python train.py --model="contrastive image-text model" --dataset="photos with spoken descriptions (Open Images, Localized Narratives)" --embed_dim=128 --encoder_depths=[2, 5, 5] --text_encoder_fused_qkv=false --text_encoder_qk_norm=false --text_encoder_layer_scale_init=1.0 --text_encoder_parallel_block=false --optimizer="muon" --adamw_lr_other_params=0.00089 --steps=7400 --epochs=9.3
Rows from block 9 of the image encoder of a small contrastive image-text model, named by matrix and row number. Rows with one number belong to one channel. Each number is 500 + 25 x the weight over its row's rms, rounded and kept within 0 to 999. All counts start at 0. Numbers have three digits each. After the name is the row's rms in percent of the matrix's.
After each channel's rows are labels from the 100 images, of 14976, where the channel reaches its highest value: "responds to" is what is common among them. Only what is clearly more common there than usual is listed. The data: photos with spoken descriptions (Open Images, Localized Narratives). In brackets: how many of the 100, against the usual share in percent.
# r30: branch 2 reduce pointwise conv (encoder.blocks.9.r3.0.weight, 96x384x1x1), inputs 96-191
# b30: branch 2 3x3 conv (encoder.blocks.9.b3.0.weight, 144x96x3x3, transposed, each kernel summed), outputs 72-143

r30.39 096:469463480460476486511515523481570529459504477543519479510531555499490563509497527517483515518527504492468515489494485475518479511510501490464477470486466512510537517465482503493470460498513517520455495511480499485464484512501519487534528505488564522511438506566484492494481558511476521512
b30.39 112:566461488509497497491498504467466468494485480512539512519478499481490531488503516484480481493504488492486528501505479515484529483444560507483495548517489512479536485493508493488489487460505513474550501528532505490470
responds to: text has "wearing" (42 vs 12.2); text has "black" (30 vs 9.8); text has "woman" (28 vs 9.2); text has "smiling" (25 vs 4)

r30.88 102:473466504496500480483517513522474485463473509542498504503504513541512467488494454511516526486507533490505501496508501561492492527500502538508468483515467474528466473505538504500506562549483507482490541496479471487530493492510491502499509504498504485511481502517568489503443502490563518443
b30.88 092:539525490528492486473484489528526500556486475505493516481495503489527558543481488482483497446519500543501514532429468467506466496500490486484466496465499493499510467483515481491482501460507457487485471471452536492518
responds to: text has "wall" (45 vs 20.2); text has "sitting" (33 vs 14.7); text has "table" (31 vs 12.8)

r30.69 101:510494524495495425506512508525446509494482501487528489452475516499461511469465546521499439498518495504475493500528461514484500533499497486495503467494515446501524526487491534522508491493520504542505518543495496477504485499509490523516521592461501495507540474486496548504458479454507490504
b30.69 097:489491505483513512483505494490530473481489459529489495515480513493502497494522494530529471510508495502462479514530478441481498537509511505540486514457511509527457519524480522527467520477498526460538501479464485509513
responds to: text has "standing" (63 vs 23.6); text has "man" (30 vs 12.2); text has "wearing" (30 vs 12.2)

r30.1 098:504449495519519480469479446529529550505495515559451483484540519480471496518503476509528630494487452550457482521521481491507507470519514471451520492501446521510532483476498475514502541539512517496480495529488507504518511472444512468480465521508502457540476467539551493489522543480512558499
b30.1 107:468538473518488499502490482485476515469522513543561510516469493458482527476500498494438517488469527509470511496458490509498479490475482444470488549521460476492457471481469500465470513482512450494520493471515489506477
responds to: text has "wall" (47 vs 20.2); text has "two" (32 vs 11)

r30.15 104:481474532513488542492471504486525556529522487475496540508515527475493510513513472510555498515526504482482438546518521526510477515520500492476485513514495503513511472501506526481539505492521524525519512510499540490531494558508499492534505493520525481537495500493502508489580545502487538522
b30.15 120:464474469458534502481494470498509483485463502552518522500491495539493494504508500505497520486502474502509486504552507491503520504475459476469498466505486496449487465506459479469500501484484493515471506468500497475521
responds to: text has "trees" (58 vs 27.2); text has "road" (41 vs 8); text has "cars" (34 vs 2); text has "grass" (33 vs 10.1)

r30.54 105:506485502498508474498494507523511520506482520463475540474493539479501513482490493475551497543453511502503492514503493502508502567487495563468526514498534523478473457506494515497481483520493499494508498485537514487491524516487475490485469508499511532513526507455534511516488499510530507549
b30.54 117:519568465473510478465515509485479513500503483516532473471487501525483481480542510498575472467455487502499534513533500490496444496535490503496521510504479513481509524530501536493471511479487525480468499516485488495541
responds to: text has "wall" (61 vs 20.2); text has "table" (57 vs 12.8); text has "people" (49 vs 21.1); text has "sitting" (43 vs 14.7)

r30.21 106:511458499508554489515509502452488539468477525499509484493534531488499490494498547525494531464512508454474476474486504493486477499492533539466516462464492507491497532436524504508528463508484489487481497459460504481469507473482503481474466492491508476529506463470535435501472500507524539485
b30.21 112:464474470505523511506506475500489494462500485471489474448429491494501476479489483484459512519465492495490469466538485494531485503487505483522464515518504495465484515487502486453480509488473501534476492481487495488521
responds to: text has "standing" (54 vs 23.6); text has "people" (49 vs 21.1); text has "wall" (45 vs 20.2); text has "table" (31 vs 12.8)

r30.44 105:498480477527461497508489458552495507520496449536473472513483517488510577492509515482493513463476482487482526502556455507552524509496505471487582534493500498481551489538501506517466472505495528473507485519522545501495485474471508481482494525554524508478495536483507614470476537501498536534
b30.44 119:457559513535480484498475533464516486493504484472483556501478487479486501489509501518470484499491499511505516482507477476548512513524526520491471532520473512564481471467483488503498490503492483497506502453488521510472
responds to: text has "wearing" (39 vs 12.2); text has "grass" (26 vs 10.1)

r30.28 093:521509549504491510492486546487576467513489558488558508480476449498494559509490474533501481502527505477482436433495454504446476471495526508553499502448490527491481453528501559441528503490511505557487517505468484497502473472522483486513497503505466555462518472476479468546467480529495494457
b30.28 079:510474514503519491516498499519514485477495444526492487505495475496457443538481524442511523468522499475516530495523459517525471470508583497509451514493504508514482473504506493480501466514492507519556523464466514478491
responds to: text has "wearing" (41 vs 12.2); text has "man" (30 vs 12.2); text has "woman" (29 vs 9.2)

r30.29 094:500497539510476468496544532513515500476510466515519502493457508461526533550471472460491548462511461484481505585506505493522496495527472457491477495488516489474522495519525508526536502555491484489515491525501474495479498513536488512509459549480563589508516522522493535468486518560490517518
b30.29 084:505506548466471497521480486507510471478495536511478489511528484510522484556458467474545494483496502550488476470496541536446460466484519496544522480487504473534497512513487526509496491425497444469520501500494510517469
responds to: text has "standing" (49 vs 23.6); text has "wall" (45 vs 20.2); text has "man" (43 vs 12.2); text has "sitting" (41 vs 14.7)

r30.56 106:513499526533476514483503517492514512474484489504512544483420491511459468510495488493516527490507502503491477515497498477512521505518494462489479513482505510484509515490496504457476468531510507493491507494461477489556472476484537491492472499489506503464516481488459489510516493472500507472
b30.56 110:524504477471479473533493474517496479509497522534530525456512514503494484495511491528476511503513482492489472501552516464467535499467519545510464523485475530505506506545529526523478494536507512473528484472565503474498
responds to: text has "road" (48 vs 8); text has "vehicles" (28 vs 4.3); text has "grass" (28 vs 10.1); text has "car" (27 vs 2.6)

r30.76 110:507452484484490475533477505512543560526505509508512496506494524527515521479524489480540527484468491469499470525521504526506492520515521507475463496528499524482494505511499483504506509532508517483536518489497525487528515549528462515512526508543513485538496480520518489475514469516503505478
b30.76 110:518503456494504518484490493507486492499491525574515466496480518554475497490503506535489492507482527517502478523616478516530535500463514497485482535534474489479500532500496494473496491482474455514558478549522499468509
responds to: text has "trees" (66 vs 27.2); text has "road" (43 vs 8); text has "car" (33 vs 2.6); text has "grass" (33 vs 10.1)

r30.94 103:507481507503507525522546480514507449470471542508514494487542464479444465505501549469508463512537506519494491488497512472498484505512516528499471475505539513539486534467484532501557457450475470496464494489510479478486508488495491501451486485474530447535500476512492473511489483480496488511
b30.94 104:449453450476503481502487500510484470494492511487522504480475481525493472464474482451514464509485459490497469503486501491557474496451502527516456487507509484514472494513502506459490494481496493543521492515502510511571
responds to: text has "standing" (75 vs 23.6); text has "people" (60 vs 21.1); text has "wall" (41 vs 20.2)

r30.30 101:521476531506492549467519499468489472504503474526508500519485511473508515466501552487486542452479486483491475493478543458453522515507517481466469492488456502509495534475484444510479473468494488506513527482495511546502478481502447506496489477502518485531488500511500488493524486498481483470
b30.30 115:473483473500481472464484519550493513464487515548462491520537461527455460483510489497500514482500476495468502480591501478477505508492447503534472509501508471506507517525509505478522482491486450489494472516527498473498
responds to: text has "trees" (65 vs 27.2); text has "sky" (63 vs 25.1); text has "road" (62 vs 8); text has "buildings" (48 vs 11.2)

r30.71 096:479538481476484489478517490516465544481483492500529494491534526504506489486484485460510509486489491524440506534509484496494489483514515490516485543489469529529569502527485530530454526490507472516491493523477517492498528494527521514524487512523526506535546501492490513474502481482520551485
b30.71 099:460530497505491511483523483465526514486495506541562509495484490472499526527469466495491471517500505496531493504498543477446524507455482489485470516465473488509482472498480498498528494502496499490506519506459483561509
responds to: text has "wall" (43 vs 20.2); text has "man" (40 vs 12.2); text has "holding" (37 vs 16.1); text has "two" (30 vs 11)

r30.18 098:498468478511481507469529547462512492479480479505596478473513473489554546484478543492519482510551485489487502505526509503458517505528458503461522488519492484521499493493487524509530490474565506547532492539511490477515511486618474489495485476495448556519537479524500491512483495529493496499
b30.18 117:486498491462530490469515469478486501472483495501510442461514486432502528496514493500535510481488493482500535463485477519522478505509534512500502439525531519549502506510487495506503514461509482483554452478442531480497
responds to: text has "standing" (67 vs 23.6); text has "holding" (41 vs 16.1); text has "wall" (41 vs 20.2); text has "man" (40 vs 12.2)

r30.0 101:502512479526534498521468492497537476534535482493512481482495475489461526457481428507534535480453547472524479505498447486498550501448520495483488480513534474509488443523458515508511458505522473465509490483497520514497468470500488519541534493468497530467520493528470478493507540550507525480
b30.0 092:446494490472534478431497481524489484464479487501530500552485525503475481485523538508480532539530513459484467532484484530495505516492507443471518487460507497528529505479518479477510500500500485501515512468471504463500
responds to: text has "wearing" (38 vs 12.2); text has "man" (34 vs 12.2); text has "two" (28 vs 11)

r30.12 097:512498477524483456472503454480511477565505487473536478485466479479530525427534500507487465506568510509486514482515492546469492507537514478533593550489470508515463468588494539473530502507518521461468477488505495532480472451488513483521497506586512513480505460497464504487456508487479485516
b30.12 097:476511504477486491521503478484477492478510462485481491507463459478513507468486496499503486479519535480481483509501485515515515521490522503525466553480543529497531503472491536493487475518503528504488504447518546483489
responds to: text has "standing" (52 vs 23.6); text has "wearing" (33 vs 12.2); text has "grass" (30 vs 10.1); text has "ground" (25 vs 7.5)

r30.57 105:494539494523494571554489503482475537508490502498542516512479504502495488572506503472516486497492492503467491559448526484474498522464476485522471547476486479506536526527525496477484495497552491497573503508468480491451485510539510527497499567499538530527533498489513473461529513535499510506
b30.57 113:484500497518529501514529479521523490482457472531473489501500529459522504523467505470549494499490487529479484473493488463437450482475490464517495487493506445487490487466489495517529512484489491505432537507450514515523
responds to: text has "wall" (54 vs 20.2); text has "sitting" (53 vs 14.7); text has "table" (46 vs 12.8); text has "front" (37 vs 11)