config.toml
dataset = "photos with spoken descriptions (Open Images, Localized Narratives)"
image_size = 64
tokenizer = "char"
vocab_size = 53
encoder_kernel_size = 3
text_encoder_activation = "gelu"
text_encoder_qk_norm = false
text_encoder_parallel_block = false
init = "xavier_uniform"
optimizer = "muon"
epochs = 9.3
Rows from block 4 of the image encoder of a small contrastive image-text model, named by matrix and row number. Rows with one number belong to one channel. Each number is 50 + 12 x the weight over its row's rms, rounded and kept within 0 to 99. All counts start at 0.
After each channel's rows are labels from the 100 images, of 14976, where the channel reaches its highest value: "place" is the part of the image that holds the peak. Only what is clearly more common there than usual is listed. The data: photos with spoken descriptions (Open Images, Localized Narratives). In brackets: how many of the 100.
# r30: branch 2 reduce pointwise conv (encoder.blocks.4.r3.0.weight, 48x192x1x1), inputs 0-95
# b30: branch 2 3x3 conv (encoder.blocks.4.b3.0.weight, 72x48x3x3, transposed, each kernel summed), outputs 0-71

r30.9:32 56 54 58 55 65 44 25 56 63 37 65 36 56 40 57 54 50 78 70 21 54 52 61 49 54 42 60 70 46 54 55 61 38 43 47 56 27 77 33 42 32 50 45 32 52 36 49 50 62 63 76 55 50 62 40 69 43 35 45 53 42 72 65 45 34 40 34 45 56 41 41 56 28 67 53 47 36 77 38 49 37 53 39 47 44 42 63 69 35 49 41 44 43 42 41
b30.9:52 58 61 58 39 45 29 30 48 65 33 40 65 41 30 46 70 56 74 57 58 43 45 48 25 33 35 53 38 58 44 65 35 62 50 41 61 35 54 41 32 53 45 58 33 33 57 59 62 33 67 36 44 45 75 46 43 41 50 55 37 60 64 61 54 47 41 48 53 31 41 53
place: centre (36)

r30.17:54 61 55 33 37 52 40 51 61 37 59 44 53 45 57 43 72 44 53 35 50 55 57 52 34 39 64 57 74 39 39 54 44 37 45 40 47 34 59 50 48 42 43 59 39 42 46 59 38 64 64 51 35 49 17 69 66 40 44 44 57 50 31 44 40 37 40 37 47 49 61 34 46 76 49 43 50 42 62 53 44 38 38 53 44 46 40 79 85 41 55 71 41 23 72 60
b30.17:46 62 57 52 53 48 54 59 54 63 50 30 65 39 44 22 54 57 50 84 50 41 45 31 34 32 62 49 38 77 45 47 69 67 46 51 51 55 44 52 51 57 54 47 55 57 65 56 45 53 45 47 37 56 79 57 40 84 41 49 43 53 64 57 45 40 50 54 55 21 51 46
place: middle left (36)

r30.43:33 28 67 54 60 43 51 36 41 46 42 52 46 62 67 70 24 58 58 32 46 30 71 48 75 52 21 37 54 51 33 43 39 35 51 62 63 62 70 67 50 62 41 73 35 50 48 59 46 48 44 52 45 32 64 73 84 50 44 69 41 54 48 54 35 28 48 64 50 36 56 41 45 44 39 53 51 39 69 55 75 50 35 47 52 53 78 54 56 40 42 45 48 59 24 36
b30.43:54 58 68 67 54 47 38 35 41 73 44 38 53 39 48 50 73 37 31 74 48 55 33 70 55 65 42 25 48 53 57 35 43 60 48 46 63 40 53 39 52 39 50 57 41 49 41 62 30 57 35 20 40 38 45 57 29 55 46 57 32 57 52 61 36 36 41 44 49 44 34 49
place: top centre (34); centre (32)

r30.30:33 44 69 46 64 76 34 35 43 56 40 68 50 64 59 42 62 48 60 64 71 48 56 51 67 56 29 48 54 45 57 65 59 51 85 64 71 54 69 52 27 47 51 50 45 69 28 44 57 47 51 42 50 45 34 44 40 69 42 47 33 50 42 48 39 46 69 56 50 38 35 57 38 50 27 46 49 60 49 69 39 55 41 53 62 46 36 39 38 50 51 53 41 55 74 31
b30.30:34 40 32 42 61 25 46 61 45 26 36 48 47 63 50 56 52 51 60 45 44 56 29 56 45 84 45 40 50 58 50 44 56 48 38 53 66 50 54 62 23 34 37 34 34 36 51 52 32 51 38 53 39 39 35 47 49 50 43 38 69 39 62 38 64 71 32 57 40 56 46 41
place: top centre (34)

r30.8:54 55 53 65 64 39 53 51 22 34 48 58 53 61 69 33 24 31 43 57 60 54 47 64 64 39 55 54 44 54 39 64 56 44 61 75 54 75 29 52 56 50 51 82 61 43 42 63 35 38 63 53 26 48 72 50 51 49 49 38 46 44 47 46 65 50 51 38 55 21 59 45 46 50 37 60 68 59 52 41 54 68 51 62 42 57 39 54 46 33 32 53 56 54 49 47
b30.8:56 37 65 55 55 41 40 44 43 70 52 40 46 63 51 58 40 73 61 67 67 62 23 51 50 57 53 67 49 32 65 42 40 24 49 49 62 62 57 46 68 59 49 32 27 41 48 46 45 53 28 58 59 51 51 60 43 48 48 59 37 72 38 58 37 40 40 32 34 65 38 62
place: top centre (38)

r30.5:55 54 62 50 36 42 43 55 53 78 44 50 57 66 53 60 48 49 36 49 55 44 49 40 46 22 60 35 46 52 79 24 52 35 75 48 67 50 37 39 55 50 26 56 31 38 51 43 50 36 65 56 35 47 44 48 43 42 48 39 44 58 96 56 30 49 38 47 38 53 44 37 68 26 66 43 59 42 44 30 41 46 29 55 47 36 36 61 71 44 34 50 44 41 54 29
b30.5:37 46 58 47 42 34 42 47 50 61 37 51 62 44 56 56 51 29 57 43 45 34 48 48 42 34 30 30 49 53 41 54 30 26 38 49 42 56 41 46 34 54 52 30 32 36 85 49 62 40 61 49 44 49 78 39 55 43 57 49 34 73 45 48 64 43 28 48 44 45 62 60
place: bottom left (28)

r30.38:78 57 78 64 48 38 82 69 45 50 43 35 48 56 34 45 38 49 44 38 42 69 48 57 59 58 43 53 52 52 32 56 35 44 26 86 44 48 49 60 49 63 61 12 55 64 57 59 43 72 44 46 42 37 44 52 56 54 44 31 65 60 34 42 64 32 41 38 23 43 50 57 53 70 41 66 80 45 48 72 35 67 41 62 58 65 49 56 52 53 72 37 37 46 26 44
b30.38:57 44 31 63 49 57 75 43 63 59 40 42 45 55 56 61 62 79 57 43 50 51 48 43 39 47 68 59 42 46 36 39 60 61 45 54 34 44 43 37 59 30 52 43 38 40 40 60 35 70 65 38 48 28 88 50 48 64 55 39 63 31 48 43 33 64 55 41 48 46 38 49
place: bottom centre (35)

r30.47:65 65 39 58 60 57 72 34 25 65 61 39 48 63 36 39 52 54 46 46 36 91 66 51 22 48 35 58 34 41 53 55 47 51 58 25 52 64 46 41 39 47 38 54 62 58 31 79 49 46 44 42 46 33 45 34 64 46 38 61 50 61 46 44 35 50 58 71 49 54 56 49 26 53 51 53 67 53 55 46 62 48 49 37 75 45 58 49 42 39 51 40 54 53 39 36
b30.47:48 43 54 58 49 52 64 47 47 34 43 33 52 36 49 59 42 45 32 44 54 35 46 70 33 63 49 41 40 64 47 45 59 49 36 59 22 53 84 50 39 69 37 60 45 53 69 49 57 64 75 60 56 30 62 51 53 63 41 63 47 45 49 54 34 28 55 63 41 55 38 71
place: middle right (32)

r30.2:32 40 68 50 51 39 27 59 95 56 50 55 35 46 50 51 52 44 63 32 32 43 39 40 43 33 49 52 67 47 51 51 48 43 42 79 58 40 41 44 52 45 57 45 35 36 39 52 55 37 44 59 44 45 48 46 50 26 42 49 45 56 38 44 43 36 50 22 59 38 53 48 44 31 34 43 56 35 26 26 51 57 73 66 55 46 54 40 38 57 61 61 48 65 74 31
b30.2:48 27 34 52 63 57 60 42 40 33 44 48 62 68 39 49 50 59 47 43 44 40 50 30 40 52 55 54 37 49 41 54 42 34 43 60 50 24 47 48 83 40 53 37 39 57 55 65 40 83 38 59 39 41 57 37 60 52 40 59 31 42 54 53 46 66 41 20 61 60 47 40
place: top centre (32)

r30.28:47 30 49 46 56 67 40 41 57 46 44 61 47 54 32 45 48 64 75 64 34 54 68 50 57 35 59 44 54 41 49 58 56 70 62 39 77 48 73 48 59 40 27 60 44 65 36 56 48 49 46 49 46 46 43 36 46 50 38 56 39 41 46 58 48 33 69 55 72 46 45 31 42 48 55 55 53 58 52 41 66 89 35 70 66 49 50 68 52 60 37 44 50 27 35 54
b30.28:38 41 49 51 39 69 41 50 57 30 55 59 54 57 46 57 36 48 35 44 41 68 17 58 40 50 34 42 61 52 48 58 55 56 62 34 72 42 49 54 45 41 32 39 26 70 54 55 36 53 41 54 60 51 48 48 49 50 49 40 62 32 70 56 36 36 88 48 66 40 46 46
place: top centre (36)

r30.35:41 28 67 23 45 46 47 50 54 40 70 39 35 59 50 59 38 25 39 42 80 43 36 36 47 32 22 52 42 39 55 50 63 30 40 73 38 76 35 79 60 54 54 51 38 25 53 47 39 49 42 47 61 57 54 43 49 57 45 41 53 35 60 41 70 42 48 24 47 55 38 33 54 41 47 37 56 37 54 31 39 54 37 44 27 55 43 35 50 43 31 46 50 58 45 49
b30.35:64 66 32 45 28 47 37 58 47 51 48 48 32 44 63 44 41 61 41 30 49 16 44 36 33 53 45 43 54 30 42 43 80 53 32 69 40 48 45 51 26 36 55 48 58 44 52 41 42 71 41 59 60 48 63 47 40 45 47 53 49 40 40 37 57 38 55 25 41 42 39 51
place: bottom centre (44)

r30.40:81 52 54 72 50 43 82 37 45 46 75 74 81 38 59 53 44 68 54 45 57 52 46 50 61 74 38 39 78 36 40 43 71 52 61 40 39 47 68 52 45 65 44 34 62 76 48 55 54 61 53 39 44 40 50 50 44 55 54 53 79 54 39 48 69 24 63 30 50 46 53 40 50 34 40 55 50 34 55 81 60 54 31 49 36 57 58 51 37 40 44 52 32 53 21 47
b30.40:37 54 48 40 38 26 55 48 47 43 44 67 46 41 44 32 61 43 55 40 65 56 35 52 69 48 43 58 71 58 45 33 59 51 32 51 56 46 51 31 27 46 53 40 31 38 42 45 44 35 52 27 34 34 76 52 49 36 46 27 55 33 53 35 55 73 71 42 57 47 45 47
place: bottom centre (40)

r30.42:49 62 43 47 76 59 27 59 52 77 24 33 49 47 37 55 41 56 61 47 26 50 57 77 47 41 33 60 33 50 57 64 36 40 35 43 32 56 43 39 39 39 51 62 61 35 55 58 35 56 39 38 39 59 58 36 29 38 39 38 35 51 49 46 63 28 44 30 71 48 33 32 37 34 46 54 42 53 83 59 46 47 53 70 38 53 43 51 46 37 58 52 49 81 36 39
b30.42:36 40 38 71 35 43 45 44 66 31 62 44 54 47 33 41 45 58 46 58 75 40 38 45 38 43 54 64 42 56 72 53 46 30 54 56 54 46 61 40 59 58 56 49 54 36 35 52 72 26 47 57 40 53 48 42 39 73 33 59 51 53 44 40 59 24 35 30 36 30 46 42
place: top centre (37)

r30.10:67 77 45 50 45 29 50 39 36 34 41 46 44 62 41 54 42 40 37 51 67 47 44 59 61 49 39 41 48 44 33 43 72 57 38 72 50 63 58 55 37 36 47 33 65 74 52 67 62 56 43 31 34 53 67 35 48 39 64 49 45 41 35 50 62 45 49 52 33 53 56 51 61 49 55 41 94 39 44 47 44 53 51 37 48 81 37 46 54 33 32 42 39 60 62 48
b30.10:53 48 61 56 57 30 58 47 53 37 56 26 65 56 40 61 70 81 52 44 67 63 38 60 54 59 58 52 40 53 36 50 62 30 29 58 37 56 50 55 46 60 39 24 40 28 34 67 58 46 56 53 48 30 73 36 57 54 57 62 64 49 35 49 42 45 35 50 55 45 37 51
place: bottom centre (38)

r30.22:56 54 45 51 30 56 48 52 79 53 31 42 44 32 19 49 57 58 70 52 45 61 57 39 32 44 84 42 55 51 41 52 42 68 37 41 43 68 39 43 34 28 47 57 26 29 65 34 68 56 41 46 58 60 57 54 54 48 66 36 47 61 54 45 55 49 63 49 69 66 47 34 56 55 64 59 49 71 44 60 67 65 61 45 53 67 56 37 33 60 45 74 45 42 56 78
b30.22:57 58 40 36 46 74 49 53 64 49 50 37 57 34 54 38 45 58 62 62 50 70 30 29 42 39 60 52 54 50 47 33 26 40 62 66 42 41 53 46 48 42 60 68 61 40 49 28 62 16 35 51 31 39 36 51 46 50 46 36 57 37 54 45 38 55 66 34 37 32 46 45
place: top centre (34)

r30.4:39 32 56 28 41 34 47 36 40 41 72 56 71 55 64 68 46 60 47 68 33 53 44 45 52 41 53 43 30 67 45 52 47 49 35 40 43 57 63 69 70 80 56 59 41 33 42 42 65 40 41 44 47 29 59 32 57 29 65 56 65 60 38 49 47 38 51 71 37 51 55 34 33 44 36 70 52 57 51 37 59 40 51 40 56 38 35 43 42 43 35 39 36 61 25 40
b30.4:48 79 47 47 40 44 36 31 52 57 68 55 53 45 58 36 51 48 40 64 51 39 40 52 72 47 66 57 62 56 44 36 17 72 54 42 34 35 57 51 18 40 45 63 59 68 44 42 55 47 42 41 45 49 55 64 38 50 39 69 55 55 65 58 63 50 72 42 45 45 46 38
place: top centre (35)