A small contrastive image-text model, trained from scratch: 64-pixel images, 7400 steps.
Rows from block 8 of the text encoder, named by matrix and row number. Rows with one number belong to one attention dimension. Each number is 500 + 50 x the weight over its row's rms, rounded and kept within 0 to 999. All counts start at 0. Numbers have three digits each. After the name is the row's rms in percent of the matrix's.
# v: attention value (text_encoder.blocks.8.attn.v.weight, 320x320), inputs 0-159
# proj: attention output (text_encoder.blocks.8.attn.proj.weight, 320x320, transposed), outputs 0-159
v.184 112:506566469536498447543541504468461484494491450579498465482495552441518468393530477653591602421558532489356533584509521503490530525419466477489452565546513517637534454377521547484556443422592575537480475495522465480542550439479452447508481507592494463449515503501419518467492471547493425405547462504502435492511453497461510570457501523602527500456498503422452509472481482524531501488552506496420471552580556560618489496573552579497434537484563547485346560445541510508466516538617492
v.185 107:434492499513455499473486528497507625426471552524491560436422491471433418449481438492423503442458453454587555449583488527543571538524509455525564579459579514425526491450587511536479528482561483401500455495482564503537479500414496490544641459505459598506438582558482520479383466481514572442527422507446464539498486557492535421524460516546560516539489500453456513567561492515496519518533561521535454382506519445503501469426414500607476413450523504507478538531610577422420460445512419
v.186 109:562466484523573449468476436480570549452579596407536513563491446447427490503495501398465411532519543538504502499609400541522557495532462534538484503411443538403483530558532608534378533481507430574495482543541492502571540431511468484554531519481538449481467510548488448451497437510456482426429545469468519500467446532553455446565454482491405429498533406536566478536364434542517593453543452405583432483367555437408490513511482559468539534422374483501511501559584552583528437471507488
v.187 108:407483527533503513405474558482401445469514471497533431516554555495411533505545410564595421519547429504428579452519395538592545496463434521549549538435491564584486506463503458533471503497519468410494436588488446576471479471532470479546526423468496474403466436521434569457577501454539570536464569533551476432538444521501487538513458529587519430607511523517509551581539484433569472553594556596493445539463553473469457467442526531452412491482512449532521410509487543512526470510488436
v.188 100:569583517515566494535548401500470496456421435464356501362488559471528482480514505552465551498538504567481504577557462493502520412428516567596516505484465533519499541511488459497441497506518517523440410510394499474491506535439454519514367509565538564523553460394504549454499544451582366413467460497547514526426503493478461613453471484476505589482497488498469539447558405468519519594443464544574405468466479474553427558496497550534533542548446440496463576520507442503525457543500530
v.189 121:517581384514411497507587566581608443521601539504529414534454490555447480409495550463525461557591586503530546613448458514540469481458556546514424535458431482436517462525489484431449479563490479643607535512590453479547526494418546525488436443515427489525544432537538441512572422465530520522522395526491525555473579492594444474511514445519561560458479472429456558478449509497411463562522504510461518592506548594439481483450512574528481533510533527426507519512479468524500514568512424
v.190 117:502449534464528483450531487509424474462502473454592378511469554473472454437515584487490490596554379468444499471604492437476530388461562508538458499539535528427542479504521433522409545439445399422560424545585478615512530527553492543572492393598470579568433557529480513512479410489469560525483555480544504533451472545541476418494454573452546512515659528475531535428497477522638488482464459449500592471522340561538543516555465531468493432473453400503526478594529502501526478538502492
v.191 102:541420542532510460627396415524458513488516407577494637449531501501481540490475506494486537556413446503554486460593601538548466473555543473577523521491461474548515540502495447591485576406554511389537473498461581556587429574491506469500444502488485590482535496528435521547451499519496587577465484597513521573398563450524441493488422465503527437462576504473554511520511571493515499447500574531595601507526386469495492478441451425577522521471485455493463527476493520481551474361627568
v.192 102:474559492531516598491412477460523493567541470529508525396454474438468444475539643606480522392425470541546440521501498448522529497506480467464476486587541574405426514509453520522469493505422504561449533487501561468519479439471513602511477469499504530547582512564526486521585556472474492443553487452464434502518385400488455460550503567527518479464571610584499524417479414443494387513506477585533487546492575497551500486539485538385511313479549544461498481535579478595539427509526498
proj.184 109:511434535471482516519446481480515461509531408514503351563568504630432592519426569490519508523578522483479451468538429480466586446510617505453531405521501542379463544531476506566534426516529526523473594445372482500478444515558440519550546450530363444502467559471482423507530456513415507536505484537445499524568559568539454468482548447527487477471487445526499515502479493537521472432646524505450520559473486463455434454564599550505472451501489511566457478582529439524496512399539452
proj.185 110:535542601515473495518559505444485454456553453584477492530471488453494469463508481537518533516440519557506468454554513458537411534503484513508516434484374542523509511424468533486461454468482493599550487535472533385440456513531430440439495579516511438487510471565538447524551519531489518577528476528540477471533529520444421495515540572464522545469506519510537480448491495449567521465468517562542502479497550506575492512404578437601491493488513424472484459497555399443581445489496556
proj.186 111:476534473551389511522485489583463574485431473481406473405514519468504451483479460541417512471460467512461501568581479512502390546528482494584396432524480626576562509396535506460385506574537554499535496533599484490514476492518520463560554485507436578500534465504344506515581479471500437583571498515549494502506540532414538596530513538514588549599454513555446498497438496478493446537440480555485526442622473490522530518492515490620500475574459528571516524477434485478487449603491418
proj.187 101:430410530490490529466551557480490479428482474513485516542445572575467506556466481364594565477431533441503502489509463525489549543509503440398551475529476447391517503629470464380497507480552515485453526576524478486507441439518540531432542549538546604449520536547450466490535467486450526484442463579469517454491552486474481491580496478517429496445475559504564614531459478517462542449531435479473428442580474431496431540523477483544549409564540567487400486495553388520495564456515528
proj.188 095:523485540574561465423506541495399542511445471516593565548458578544471452509405572418489446474432506421531417495429524435555540493469447432516587524527541513520570458490561596449475530430500544420582514474508542444497496443508563495447537492482492518469516552498379481570472496472490512519545531548489428563547499541437491510451529467520502471486501434532533540445441591516443448463602563438508599544655522487556445524534461565484498443428441484501569542506387508517505462487440536
proj.189 118:568487546427592412481506466517470568436500478432469440510460469590481481533551533517557499498580424523521530554533511563557538611368485448540571534539497482550496525400514510506515488546489442405487555493489457469488487397573498450494510547476559476607507479478470473459506491494484463515492555544463451426605539505568490466443527575457500488615622542398550511513573573408479449455467489454488436434474498511510512529562575468498495565472513516495487591442525501417552511435479513
proj.190 111:560434487517469550495520453554525432413399577466511558481493514516441437488472476449549465561481557444416488564428490569459541477466514535523543478491517492542459533542401379464547513513552464611455500436444616475539512477433470517489499573524533517495539545525500526464562567535475475569611420534484635579490477510459568452456447489488546439531546516480434444529435459501519569547447478502464371481487479529499452547326539520519526519562495424537528499490515506443554487544551496
proj.191 110:604452543549542537487572533528440472372542509502427377490447502518425484530440499479462580536478533508450543524426549465414459461430555500542479499517557557431547448441465499484560479457451489603465492587485531439483558470450431486518531530456524463474503440483603566496539461460566449563584493437517434412493453513502527539515477465523534548476373471572465482468550525508437499488485494543464445530532465436498497514505432460452491564554530476499502523635496475523443475468407534
proj.192 100:475556572516478380579515497550600516420434492448551507587472511541493436475431493517435573535508487504450531511423467555534535500489477481495399479390459484571495558527471441529516480601557494539567467462494529503592541530524553476563464499474430508527494459485395551481514498428469572560565544485523544406411571575567487474472442474487537433510518467405537513528451507500523606560480460510451454581458437527635491528547546515475435542472432497489510525603573559505549603557502465